{
  "train_examples": 39062,
  "targets": ["instrument"],
  "arch": "coatnet",
  "norm": "rmsnorm",
  "mlp_ratio": 4,
  "fused_qkv": true,
  "qk_norm": false,
  "parallel_block": true,
  "conv_stem": false,
  "lr": 0.0014,
  "gradient_noise": 0.1,
  "epochs": 124.5
}
Rows from block 5 of a small sound classifier, named by matrix and row number. Rows with one number belong to one channel. Each number is 128 + 24 x the weight over its row's rms, rounded and kept within 0 to 255. All counts start at 0. Numbers have three digits each.
After each channel's rows are labels from the 100 clips, of 14848, where the channel reaches its highest value: "top examples" is what is common among them. Only what is clearly more common there than usual is listed. The data: synthesized solo parts of chorales (CocoChorales).
# convs0: expand pointwise conv (model.blocks.5.convs.0.weight, 384x96x1x1), inputs 0-95
# convs1: depthwise 3x3 conv (model.blocks.5.convs.1.weight, 384x1x3x3), a 3x3 kernel
# convs2: project pointwise conv (model.blocks.5.convs.2.weight, 96x384x1x1, transposed), outputs 0-95

convs0.220:132138160128106125169152172141107167125160143129094139074156171127125097122094103112161149120134133115131144119140121142114134168152135127125162099122152121166138153120193168120105117142133105139119140127102161134107134099190106119157133136096116141113075113099127110148119181105125132158
convs1.220:150123098085123160101129136
convs2.220:113135131176091127120171099106074103160126108099149157114153182112132145135116100134098148129114149156117143150112148117103130121140099131152167118106151088119104135132181157116140173119136098114100117158096106144099165124121128145134149142152125072120136094142163145125080148103124125141
top examples: viola; note E4; note G4; note F#4

convs0.18:122125116159115124132126125167149136141138154116132114123142129127156170131127169141146142122083128129133092137142183143094137153121129087110112116140138088122107121167180181068070108121141144140086124121167136162126129134168129128163093139135110116141130172116089111096103149113118100140
convs1.18:143190152115117113129128129
convs2.18:110129104146112120139118132125085158066104142118086155135127111138138164105105086144121186116107154128119100078114118093104137122111127122098131148095126141126146124136137165149152151154168144127096174188123119116136169153134188129129176135097112139120117135124102123126136155159143126124
top examples: note D4; bassoon; cello; note C4

convs0.340:122117130129186098126121155103124127122137134142152121147131126138096101136106093132148154117161122113077134154134129134081134179093122094103122093136141155112156093110173115122103078120102104129149127138122145165101096139134137180134139143110094183114096092107099148097105102136139153128
convs1.340:115114115177119154103107107
convs2.340:142153111147106167130147111116161120157111143158130084143105140108129129138142126141062068158131119123122147103141121077129166107101145158140137114131095127168116128133151134135127134170070124068080137154128133110111101100166090148108124120092102094122148134131122132137120124118158155131
top examples: trombone; note G#4

convs0.44:131165115127188122152102098105141123180135119153141112085084153145171095113133085115143137133108137114143149110113132114172156130100152135146130137168131182098141089134149115120135119140119095105128108142099133114143185133147153130147117110129162171121102087112115150158120137098108125164
convs1.44:098117168118097108125160129
convs2.44:130131095128154147134116111122127163141134134166109118163147095141153169182122105156127100162119152154128125148155134107184142111121106131103152106140113170129145077156124119174170131116129131141121101141175159111055163128132132148124098129116130106164112126155118120116155087114109125151
top examples: horn; note C5; note A#4; note C#5

convs0.253:111133135129097141153157092080100131101095133124126134143120119133094086158176117120092155119163155095110134141158168150127105126128106135183119134114077148155119113158138097145126130124113102144101182095136131137135142105098133118139123151130105156051111100141110111151142100120143151122
convs1.253:095093110100111106119102114
convs2.253:083114163118118134124133149137128115102143108121113145112118096163168124135122122109131130097140088123143115144098118151140076121104156128078122159138150130143075149111103125111115135150082155170101149162133135089156127115156106107155120138145128130144063201114117159143106142167131121118
top examples: tuba; note A3

convs0.297:130080168101075155116133158129123130126132137115134134134143132143100141112141173145111173142157111108124128141121152133141154102168100135145174131116144096130132160152128103137118215126127115150135134130160112131130133140114071098172143094124140144137133157124156076144155173108148129108
convs1.297:124108125135141131135195131
convs2.297:097140163128145156089133193111124123120102143124149106140161114145149102154171109124129148117136127130132170172139111137134162164128141131122142128109104135163170140088099132093107147127111143142180094158119098136137089142100156127144132107091119129109108113158166133098142117180172115150
top examples: trombone; note F4; note D#4; note G#4

convs0.108:107110114114121135154119094125119145153192109138125084137176150145086134142130152121184114150115108142120122151122117154073122170094129158127138115125160120107110127153192147100104108119102107106094143137148141129100103131142128132157093129103126125139109117139099184104116139074116123141
convs1.108:128160140103090140114093107
convs2.108:105123111098100106112133177129133089125122125131105162124119126098109145129109096129130109116142139116128090143144127133116163126114069111145135085090117129140131126138143160122131103164132130097122105158157072154148111141134167134082122145128066120123140098173113134115053121146155094151
top examples: violin; note G5; note G#5; note F#5

convs0.199:109091170132118095106143120112086161116115120104142117136129135138109119118084158143089153097165115123157099131138116137119169121160124124092102114171141085111132118113130119129104141115157119104162116123134112151144158143139127138136182088168132148100087163133103123178137114162126116064
convs1.199:107142144111096097156156150
convs2.199:089110145161099134110112110115161118103132111153162113132169113145157111147097123154158095135111115157136156074106128112129122118071125083107090128155081107110138118135138116149159143125135159134151109128104100140159113118119168077133130097121130165155110119122154125092184103141117123157
top examples: trumpet; note C5; note A#4; note C#5

convs0.168:136079146093117121163162105113123154117122113109117143131138130142096125132128136115140147107151094109137102102098122119134147138136159147134188128140149124092098145121135119118145139071091097055133158097107095098134104116137080136160136129151179145134162157121152114135163142102134096098
convs1.168:110083105122139130148170134
convs2.168:098122113142102167125109145109135105123107117108131114111156136109136088139135137171094153105145097159081161105120072121127164130136122109140165111143120158147109125117142135143107132127116185107124089169097139106131169141107114124114145098131137153089148143116116069123106095098158079151
top examples: cello; note D3; note G3; note A3

convs0.338:117161137103124090143152154137107103108132095150161114140124119164143146123087100126159117146142092139128101169140154139141146164150140180103120095135154146124170112132124145164106124156124158119113123164135145123148132139150104146154113080094143177160084127138093159138101134143106120069
convs1.338:134113141154164166129122092
convs2.338:118076186107129115142142124131148129103100113109137131179130111117175123118125135103116138177121128107103136094142144156146119150139137133147149126099093121146157115111092118157161135112087115094119111128129138128160156143148124148103152131165098173117160125136134172147148109141106150046
top examples: horn; note F#4; oboe

convs0.153:110116116093095110159123102183121093098123126107165148147135105148132168104123135176146145123074073146114123118145174135108139171148131098055093111141106091112126126119157172112144092123124144114128101136138161134125117125116110148132125123145128101154129154142118139123089111111124099114
convs1.153:103143119082109150128092130
convs2.153:093116144115095122173141134147105118145140118097146100079125148128095166125142138096159126100139075148132076127102112150111084145127103133155109098117153171141135104126138162059104145152129115104161132154154142104139116129125119157162137105121138107132108131132109149142107148171113100173
top examples: note A#3; cello; note G#3; note B3

convs0.174:153097104119144139159145132098104115131153121131149148095118171091150124141157109110123127101120112138110170158114108181160113135171123134149160122083117154113096106159173147158120128128104134119091146143132161120102130147174139170118114168143129153139101151120082120169128176102126104135
convs1.174:086101087147130152137128131
convs2.174:134123109143136178142123124101145119114146157098146122102133123133123127162156127103094075106136141101125164149081104119165152086157156105080098135147105118092152110133163142141103137147134143124108140080107111113144105151093122159135185122152162149146110141143120107124154097121168108093
top examples: violin; note G5; note A5; note F#5

convs0.97:140100108162118091088123111131148153159157149121122131132141130097128162161111131134182121146119145109147080149131104072090174143112142137103128089119144131083136138124155115110109120117134124128084129121163125102095119143157157175091155119131172137141123180157107155125135116121086115122
convs1.97:142089110109163126111094133
convs2.97:137087104140123140114104117151166144185136135127106110125102143063146121108102137137142095137116098125155081141118097099170164111111111124118132121117161133134164095127142063146127128125135127117148118145141122131117091101133149161163098131183137171133119130095140138083103109138099100109
top examples: note D#4; trombone; note F4; note C#4

convs0.234:112094148128129148129144118134112125140178131133110156172123126155109172152123121111116168146122099161109143173113127162155108169144127136136166099081145133165116156138146110181117147113140118114114125162163150125127102172106080103120076127139129150183120164154135101139134134132149147109
convs1.234:124187112135154116127144112
convs2.234:165151110159116185133105149164122106162152167119142111125126153153123125121140115082119120143110137135159142132114142090152125168107166158134061081119132139133173149139124128130114127137142117103137128105140110114145134132127129120168134158081097108106095125127103152166145138114078067120
top examples: tuba; note A3; note G3; note A#3

convs0.139:133131120168136121109114134090139101128121124131125115121054189081182097091104142117135114088130128149110157136114147141135154104127124129137083136120123119104114139111145123132081142154141162113106104120106152119128174112170172133131148130134147119101141135121122189144158160162154156127
convs1.139:140139131089088088125128142
convs2.139:112150121124153138119125120154186098110084122158139107173138094138152162133156151151106119093128123125104109133110154095126148123162079121146113163138160129148125152129131113174108115138161097119126123137093098135111146085082122156165095113112101054137128129134140095105135129141124153149
top examples: note G#3; bassoon; note A#3

convs0.171:120085122100148112094082176149156139147139119135078116109130148125130153101139130112137111108141115174146097148128146134128117138121129138126160132158149075131091141135155156103096135159124143114141117130153078130117043112146099117125141142085097137151139164132155110085131154149154128134
convs1.171:134191128132146129118113107
convs2.171:133142138108153130112145101128151150149190137159076128089137141172154112166086146130101109131086134141147119109130094099155116119109134125147090109138152132136157113105125123136141126152127140097171122120144116083117127145180138168134146112146100099174098128154162150190122134151126113134
top examples: flute; note G5; note F#5; note F5

convs0.113:109111145134134106090134214103137162073112101137119113136113126088101102118088087141100112096193120131130117106140099113136139124102086165104157117140124150105138132123119100163127131154148117146157109134114142108124118099150122120144162118117107123111090108084134130115140132149154160095
convs1.113:122121139166121087100160133
convs2.113:098127084124106177148103143128112109141153121133119111116166141139137160130153105113129132132092166202123155100093141148149100163117162121136092110062159102130106131154111138146125137134093157119132135136133088141105153129141166119131104156108130153130092086174149126112158131135132125102
top examples: trumpet; note C#5; note C5; note B4

convs0.150:147134127140095142195114070138149151135123166121123161094150141142135146111140131149097136148070104108160135087132132140104105136134136115119138126142137153149095126120176180055131122134123114149127135118107112117100132099144126102139101166128148105103131132130137079129124141108117098183
convs1.150:112091095166128148122112110
convs2.150:144116129161124148175127158143135134135149153114097146107136133157078150186154149081133136147151103136130110138131124070136158133101112169085127121134079126154134136153125126153122152143144115145133149126143086123126116101099140106125163178100146086138111113119113171140128093180136101139
top examples: cello; violin; note A#4

convs0.98:074132142129120143092095126135078126135124111121149144128129152105137106099099127158113129117158104133141166144111148121176134120134118084085120109138094123104125128060134112136124135143198133125137094135158167133132178133130154090090131125149145090123107161136113123144080095135140111146
convs1.98:136172158117119089118108119
convs2.98:139110144110124162145117164114129094139172119157119112168137111170155145158165113131125143132109130126109153130104106126131143167098111180128117092152107131120108176077158125130086082137123137161119097109136102087143151114084118182134127139101142123113120130116130099075125096136146157136
top examples: trumpet; note D5; note D#5; note C#5

convs0.42:136148110096147126145129197146171100147118122106088110109110132129137136124149075091138076119129144134174148147125110086136118106157164133146142187151138115145132118144103165120119111134120141135153115129074118172102122104134159150096118145111097114117132111151159147105111149164121154155
convs1.42:085152140105111170127126131
convs2.42:167161117157187143135166113110109152154173136136126124127128138133136149137117108138112164127122198124133126112123126137129133123117133080103107103118119145141142116158082144127172162098142105115141149094175105133135103133151109120147134143100137137134124201134132111157094154079112152163
top examples: horn; note B4

convs0.141:105137106145113126153127130104154144141097133159114124100092159106119149071140095133101139091150145142118149117109111139116111110124102092130086142101122146158105138140139150095105145152110148107155109145101177142109133088170150110130133130109105111088111092090146162164120171143150181159
convs1.141:132107130149148111078094130
convs2.141:135124137151135109138125078106143125159139121150105129119125147160112130103120177094137119131109175138154146098124140124118104117114120110118138122127121143089132078171181186094151148134096141104116158092125140118138171149178166134118160187134101114133126115135085147145139122081136141130
top examples: clarinet; note D#4

convs0.252:135100160120086106105137126108111161098138155125127126157156158150085161118104158133114164141169101137095165146109149158141137126152121163128141127109146111166157128124106110140116190117168122106114148137163129115131139159125087115179111098133134131108108127154138103176150167150139149085
convs1.252:149139131132086084113108114
convs2.252:171160126139133131121104112082112121123107168165183096158087129119113151119139110131116156108090128112139108129151132120114117112074120133127191090131150154153149152139153108100122133135110160154105125091139177121139158142125106168105142130139163134139098115115109123128147180144146152086
top examples: note A#3; bassoon; trombone; note F#4

convs0.231:117112173143146150105117153104126143144116162132107124145143181140127138151143150188108184122123099099092150138141136117118140124157091088096146107124132127153142113102161139121082108135141118141107108143124180128100132115176099145145130137133121139073096136121108111182108116164160108116
convs1.231:151177136151125150127095119
convs2.231:131121148123111149054089130149133081149103138095125127152119118139129089123134093161119133128099132141125138121125105147122148172118097121117094118154143091145092134126159150116094108137143158096137068151112119143142129113100158120108107110099090108105119118136132100127060132104137110183
top examples: trombone; note C#4; note C4; note D4

convs0.342:127159099105088176116155146153155105109119131095100106134145116118068103164171110142131112144121148157129114145171106091130109110135096161123124147138147132167111168125126130177128122128102096142168125095093121122167094095114102176078141160140105113125134114142124116138109140121144137133
convs1.342:148131140168128137078108123
convs2.342:110126157132133158125114159110121130136127149102113090110095145134112085118137131115101149116157110148111149146132139094114125112162105100153110152114130087149125140108143124154117125092101101097120120168103064148164139097165122159178165157112125120153178080139148124140148114159083105143
top examples: note D4; cello; note C4; bassoon

convs0.285:126122077136099126085143083128148154109110161116174108182150133139099166159106153148111124138083093142132110120131134126118114105104108096088100120125117133110118112104134137128117132098128113121143125149140110128146134152125133165146093144171118051148141182104109135087104098140126109114
convs1.285:135136146174168156143136126
convs2.285:113159129145140120182091153111180072116136095115123100096128128128120111079155131088105175113136162098128106113104144090125136141136147161136113137142105125109120131166096114102097104132165137155080123115111131152104153107145142085127145135117098156066131127130136108125123131114147135166
top examples: trombone; note C4

convs0.308:139109069125093184118136108147167143107112146167163138170148113117128184134150111155083077137085099165150107128122148120126104119125092136112141165128141151151095147148111167129115175123094151140119146102125115111132126105144116108128121153146145125125173162153136125102143111135139139103
convs1.308:134108131089173113105150124
convs2.308:131101123112081191161149116140141090111113122189142132153112151125116179173143173149107111141109108140127131132135122138105095132106075141104120131111143133132091167156133166099107123136124134161104126094131143114107112120115131074143088093124126153117151137098118122156129177143140112124
top examples: note G#3

convs0.58:105098083131083155133155115103111142125130150158137104156152138144065151167135136174115104140152106147094090141150132150109100111095084148114138135099096148105121152143129141124141194128120100158155142127171136130131122093146111141143140178119147117119128120111068146116120129146146129115
convs1.58:097083109109114095139128134
convs2.58:145165158119138144098135132116168159129105113156103156126070108169173162167142130191121142126116115135125124117139130087154129085136118150161120145150141155097135130098089137137150115109142087098109100151123142139112142123120104162148149094121145113167171130085113160120128097117126161136
top examples: note D4; clarinet; note C#4; note D#4

convs0.51:143138141134113107092119119154118101107146124089122135109131117117112136113106141142154118110106109145128165156083125118141134144118167093079079098168139094103131123017122126096155087130166163121146121121106145119097107155130125111114126104134156108122108134138122130129114099099147116150
convs1.51:101103097138135145130174145
convs2.51:152136090133152112070115133121117136126104183109131161102112106160159138147140088149123149148120162125126137132162143121120129138103163164114110104168076118170152129150112127133130110087113153124129139105162145131137090114126156096142127143067086160088083130127123101113144101108131115114
top examples: violin; note C#5; note B4

convs0.288:132093122099128097116134102166160151116168159178121125153181167149094150102107151126148137134141098129113088135124173150118144153107162137113141112102126125129113135157172124132110121111081115123149162127169117118131080143137109178164131145149124127129117148114114128113159147121172108079
convs1.288:102127109140181115119131096
convs2.288:115098143099170097113140135142155127128167178154176141164156150133142165113129133117080108135111110141130132112132100099148144170098105158085174151135150126130115129138170194133141129124118111096119152127091114095129087123093148149141133140141130098101143136112109146134158162119145091124
top examples: trombone

convs0.33:128140135140197108140125135140158145132123148131116134115109111109126114107151083120150122094135145093139103117133100141117122159184139092155145155124129137146090106125151172093146085135092103154138120138093151162095103090138138162129161160096107161137105125067143112099117132114120129166
convs1.33:096118115115113109166168136
convs2.33:116122110125126104118135188127100143139121150143099136146106077136116173116114151133110114060087130153155149140107115132159152129140149136131153148157098135165151153104146131095130130104138151142154143114136116112109144064100118137119156120148133137127103110129141088091191088168125129099
top examples: flute; viola; note E5; note D5

convs0.283:131132153111117156126145131082138155109083121135096148134121139120124110101175163133129153101123138132122131124093134142119100110181114135145131132102139092100096125111098113132081146152133149137165106096100170135087140090151121141126139152144073178086116115160155161174159112116117127112
convs1.283:094155137093154120102143146
convs2.283:133105110138113097084125108095139168129085147124125158096104115084111137131118131134114127140179175088130122105145085111091125108144066139189112152160152111106136118134120118112124120118158098121139117086105177139115115104140171119130144123128124182117149141110141141159116161126133145134
top examples: violin; note C5; note F5

convs0.172:128123106080138100100117095156115118098114100171123072117160103133131141125146161110160110116123125179162134150137169126170104128147082173149103129154116108169127085137135159135128118202130161110134147121151136148160147120124133125117114129141111144111078131148112123160130148123130136100
convs1.172:141160132167158161108120124
convs2.172:150125145107118118144151115147109098174075115094109115113116127144164127127090169132155151149110166101136125094140154134132146121150133094173108128113135114158126145168091123095170123155099146111160125158160114149144149114115101147113144102125115101141166096163114164140183169147123130103
top examples: trombone; note D4; flute

convs0.147:137191134137124135124127127142127136133189168126116133099149136161135123106118139168165186131094127161138112160121184124166149156117176136094143088139121126122097110091192121121125121140174115153129120134152137125141148152163141115103110127135139122131106163135103101122113144135108089151
convs1.147:153178160109123110111122125
convs2.147:146117122098080098100112117148123151109151129119130115160146135109133165109147130090092124071163141077109130105112112150133100133152114115146171126118133128125070183098126128096120126124144167136113122142131119080111180125099118140139104136121115133117116095069114126080157121098137114116
top examples: horn; note A4; note B4

convs0.77:136106086148131123139138100103055114142155107097137141128136125110157082154109137115132091107146128144102188121102057164158126101147149095141153107101145128127078122108121134140166142143133143107101117127123139112127137146116113110143103154171133128165133127099145145141152119091096097131
convs1.77:098107099101115093150109130
convs2.77:137123147131104151112123136136170169116073139105161102133123097138087148106127137154129143143143146111156070092153105072089118155166083121105071131141156102123139143182113133108119087101112128150143131095109135113108125118114109142137155099092149138129142134120118133091101100116127124123
top examples: note D#4; clarinet

convs0.47:127155101138121126165147134139129163113167128159176129095136134108111119122060096125151137138120122160105130115122100148150128160085120155102122117105095184116137118127174144140135133125112093132131124149115165087148124125175146135118120119124127127124086095090081138116095178099094143153
convs1.47:116146129103136129123066144
convs2.47:137134117126138111125137140116136117145113119123165124080105157104105128108110110104119176111138136118108111098129089126079127165105076057148115099111125146144103097119119118072138105134109127116142128154096144113181120121133177143121129110115137115093153108117073152109098152124143110172
top examples: cello

convs0.233:122093104153131090155125139142117118154107117171120124128110144129160094137109142151079142156109140146145084098177124104103171115104115141132139093142133150117126148171138116141146134151117138133141090128135100091167161125121130129144167113140150141123127133155139159191173135140089119063
convs1.233:123125143124130110135194140
convs2.233:135111123136127120124137149124127119133119166093135105127135141143105102202132124163119102162134195113136148139109145112164124114099115101165122087123161116102169120134120138140122117160161106094114148144090110120125114160106133119119121127089054135114096174145088107147108114115165118135
top examples: trumpet; note D5; note E5; note C5

convs0.209:128119110114112158144115139120115155101145077166110134079152087160124117119151153150138113121139116138126085081127133120168127149112100126123141105129102109091086124121131131099144126208147120159120138127172108104135106125159115127117119146130084112154117132136123071122129111089107071146
convs1.209:164137155162165147140128125
convs2.209:171129117119120106110144121139176133148150130115116132100187120101133187146083126152151148166126132112109153150140123118101090133137122142127137157131168080167156110117107164059107113130146103125128139150129171120112120129107118100162128129164146112127140108167174137136098156142126111153
top examples: violin; note G5; note F5; note G#5

convs0.292:141147108164132124122130108094159110154112142113142074141114126113115135137139103097133113138118152113131187156119100101135117083150143105140143161130161184176164077126093124142142137106100155118100155147104161159126167149092147119152093112100149152110128121125138140145120126149111183120
convs1.292:144162130128143141100083104
convs2.292:132161094149140094122117118122109099178133137119124078155140130093138125164132110123109153148090134149124214141103116136141125121115137141140152172117145148140098140122155146160113123102103089114113111154102141149109143131109138116100092137157171159127153115140190140122126148086099105114
top examples: clarinet; oboe; note G#4

convs0.356:110162184113157129120112109120122124117085126140131114142091116149145112098150152165139180135099119143115159124136202115126105135137127152133116124110156086140137107115110105109073104130168161124132089131112160149104151095128100120128102115144115169100128095147139159114139074136110153118
convs1.356:158121107172093126144119110
convs2.356:103102137137084127133120103120144126146093121162127139144158100139141132154079115156123182148112117125107129143135182093074114156125133155150112158102133097199122130123121133079115152145144142112100121132163150109100165122142113094135114126151162130118114087109159136088131126143095143101
top examples: flute

convs0.269:142118115137108148155171148132110137148109159132151102109123125084122148156122141155116127134109103174132159154132119173124062115149085130133109152138128120154144119118149195084088144109135132132148122127107130157106129092128139099154118177163140145088104118119077105108101166122121130152
convs1.269:131131125158092114128176152
convs2.269:118131184128114160187167136139095125132126092134156089133112123095138151131124143136097135122101130128103110159111129140166094113111131129101094104122089086108121140105156128099126147129148097177117136122131182156102128113092115155161165131099181134119140133141122143131131089132172126096
top examples: note D4; note F#4; trombone; note E4

convs0.305:128109115071152122145117135136143075125168091138119106110149106146118154162112112072184125145112091187121117115107101135161093152113119122109156138150113127097098123102131172118154128141114114092130129148106138131153095119168126145125089132132161136171107126127103127117095141119161094144
convs1.305:153159118118156121155171129
convs2.305:163100111100116138117139154120175174155124136117098141150130093174125157144086112135117084156109121119081113104096160111159117121129127157120118116131144113176150138163165174160174156142116129152154145151153127111117136148116092155137121123121161135151070135134146122147098143123129096104
top examples: cello; note G#3

convs0.160:123147161164126145115145128125140135113124192104096188151126123158119187103112125152102183148125111116092131109100111152115156148150091115123104143115123107161104159108134113125129116100166098146090116161123167131121149155116113116138095123164104107140131115121146111165122139161177153132
convs1.160:148137148127120111149187133
convs2.160:090125124136116121141131146135142133135130115159078135142108152142145116123117135116082170076136111183117165139129099140159138147123085129140111087126110154173155150115123117153109102098102166130195124141145092148129159118131133157155134120114114135137102152116141172119130104156123064100
top examples: clarinet; note E4; note F4; note F#4

convs0.143:120178154114137181165118112131130066127103107105126158101072125134167112087172121105119128125094124108146134137103154124115101104177140090130122114126126135132133131109119132118113102132134162136143109136083136167108140134125140130076111118118103092168141142167143147136096107126139104178
convs1.143:090077120104110124128138136
convs2.143:124102118099147103124137157137126100162121134119117109115158116120128136108131186071126061123138103095169094118095137107109120105150120103111111139173111113128132142131159111139099105136157128102139169083105077142147125151121119154137137137139114123160094096191128143150148128155158114144
top examples: trumpet; note F5; note D5; viola

convs0.48:131164126120147136120153062131145102078131141106164158124121152130105101109145137120124123121095115126145114145089088138151139100116185177109099140116135170100116144106111107131130118094097136155159161102105102121138117127093147143113167151150131086134165123113113149129159103074143105119
convs1.48:117130135164183147140129115
convs2.48:140164098128149149123129117130097107127129073157144114144186118159170110159174063124150143141147127145085147104137138143120096126150118156121103119114125171140177113141085118145121141131121101112147096140109106114142136146132106149100131100117176082122100113114138094103100113113137113158
top examples: cello; note F#3

convs0.197:092185129140119123123112100168131145160151162158127092120160117178135149138142119176118161179112126137125127132129132129138131138103108137096078137127139151164102131131122136122163103143166103099125106164163151157155143146132111111166088097118128156150099113100124152138080128093104102135
convs1.197:139123143103125086136176136
convs2.197:125138121117170153091117091185125093128134151130078113155152094155138125169124134149119103153150154079126124137163121132160162087135128128101141171158103128094151126119157133190155144119146124125129126115156106159128161180147114122114125121160106126160125121120089094119132106121153107141
top examples: horn

convs0.229:121132134169158137125139168102128144174091139129114123133088137080144105154128124143126169090100175091096117122156117118082136130136101090144168121085125141105119127109139132123114094090095133116093114131106160125076114101150100163125160132137103146119161156106129160120124120148091109109
convs1.229:129123124135112129118197123
convs2.229:123107121161147100153137097135116090193136138153101155109144138160110129081082133118126114089154145131109122139151061096163163141128146113115126129105129112133140123144114114076118109119140170154184127124145158124126151124145116147109118103167177144155112100093128129132126156135121138163
top examples: note D#4; cello

convs0.56:153106122128093201142162126147145134090128151133140100140160103119105142185158128122108119136134125153121113089122119096163124098139096142135157150137114141138103148141098148169121181128108101124110150107123114117182139113124075121144095164178144140137148130137129080150143123159127122110
convs1.56:111105117104081122142162136
convs2.56:104103159144130143154130162114146152130119108138107120123108110184149099112146146131096158073093117127109126146124127080132143102154119078144127112098111149126148134092152093127171131137144158104123121134121087135139161144130090129165155073099144141180129112134119144106119078130151108095
top examples: tuba; note G#3; note A3; note G3

convs0.192:132114162116142120132106096120145130064116140081133136157126131126101120115117178107147178124105132122094160129104115153126093151108115182150092105117119139094118111111147087131113074078121135101122123115110146127087121128086149117132114160150126120102141120143100173143145082108153141109
convs1.192:121123126118135122131198122
convs2.192:160122114131122129117136131137098120142105084135100113117169104131139162102118131137137157129142125133136125122135130145167124132160149149122111104156085120122146149141160140143170173116147077117125108158154143161168145134105124147155144125125201102091133137121104068137073125076153108098
top examples: note A#3; bassoon; note A3

convs0.127:136125129085120144135142098112103116031079121112172134148104107135094120112135193132111131101101100102115142120105140155140100105123132151135091135148107111121130121123115111135131108109098138120172143090108094132151126101081140111121128136130105102123182140123130115094157094118145130112
convs1.127:123117139135143153146187142
convs2.127:148140088096141140151167110151110153145142115135121123152162142161132118173124091140120170129110109112121126142171113075125168118095136150107112106146119137142154113149147129150159201152148108085125117131122094108140153118093120131152140069112167124100109129139150140112124086105147124099
top examples: viola; note D#4; cello; note F#3

convs0.372:103113168126153131100119053150114128110111125135141118163150087132143169158124167144136140147085103135105143114102134131118117111094106048093108131122128143145154132082115134089122131092133135107139148129123121145119104134105076147119115109137120123160134135116106134117102060143156124137
convs1.372:156161149144144126095160113
convs2.372:127116105134131121136132131134134149159123134143121146116100152119151166112085148097116131160101163094171112158119146156132161119132142142155153135170070194133099112123115100140138121117109163103096106165155118165079158137108117142112141119111153175127169111109103135126168105139165141122
top examples: trombone; note D4; note E4; note C#4

convs0.214:140130155151129128113161137149133124113098130116110140127109083090124137106122094112121096105141128149155149105126109141126106133187064123127125169127122116159135143122087184141162141129115138161168096115076150131108114085134129128124152158122112144116111086090168124146118145157183153127
convs1.214:149135148137137144166177134
convs2.214:112138082079142122148162134111103120137130120126170132091128148129124127100083111130152128076130116138115119153094128132126127133138123104121097127094136093143086074164134131106129110148103155131134138171078091108156167137100132145082148114141139137132143115162157153074135136185133124135
top examples: violin; note D#5; viola

convs0.162:129115147146115140109135124136144118115105138119156113102127165087154161114115200114119110095130118153138102142098137135146118080158140135135092152158142129123132143126139147094058171140164153121129131076126124135167159112178146114126114130142176134088148156134096122141150157147144102103
convs1.162:190138124138126122136159127
convs2.162:145155101140165122119140142113141100156125150116151127140123146153194148125136126117134168087125134134109116133107132096137120112133112108082113148139100101143154152122139143137100111145167112109102137154079115065103120108121127107212108098127147063145118104132118106119104132106140135160
top examples: cello; note F4; viola; note D#4

convs0.227:118145122168135093116109144108145136115154134114122147127131136144119152138072081156130158132104124142113129108098094120111169149106130120071095108132129144126086135089149133138154096144148128092095109174139181078116137147182119130141093107117134136150086138105131168165110128141122107111
convs1.227:137103136095098109126170147
convs2.227:127165135196164152114100112097109126076131145159144132097095127122149115117152145126134122171094139151124122128142115126128140124146144138098106169176159116102133111057102105180133117087121122126121181139148114129127103143149124118167131153129112142155125133119105132112184126141131143104
top examples: violin; note C5; note C#5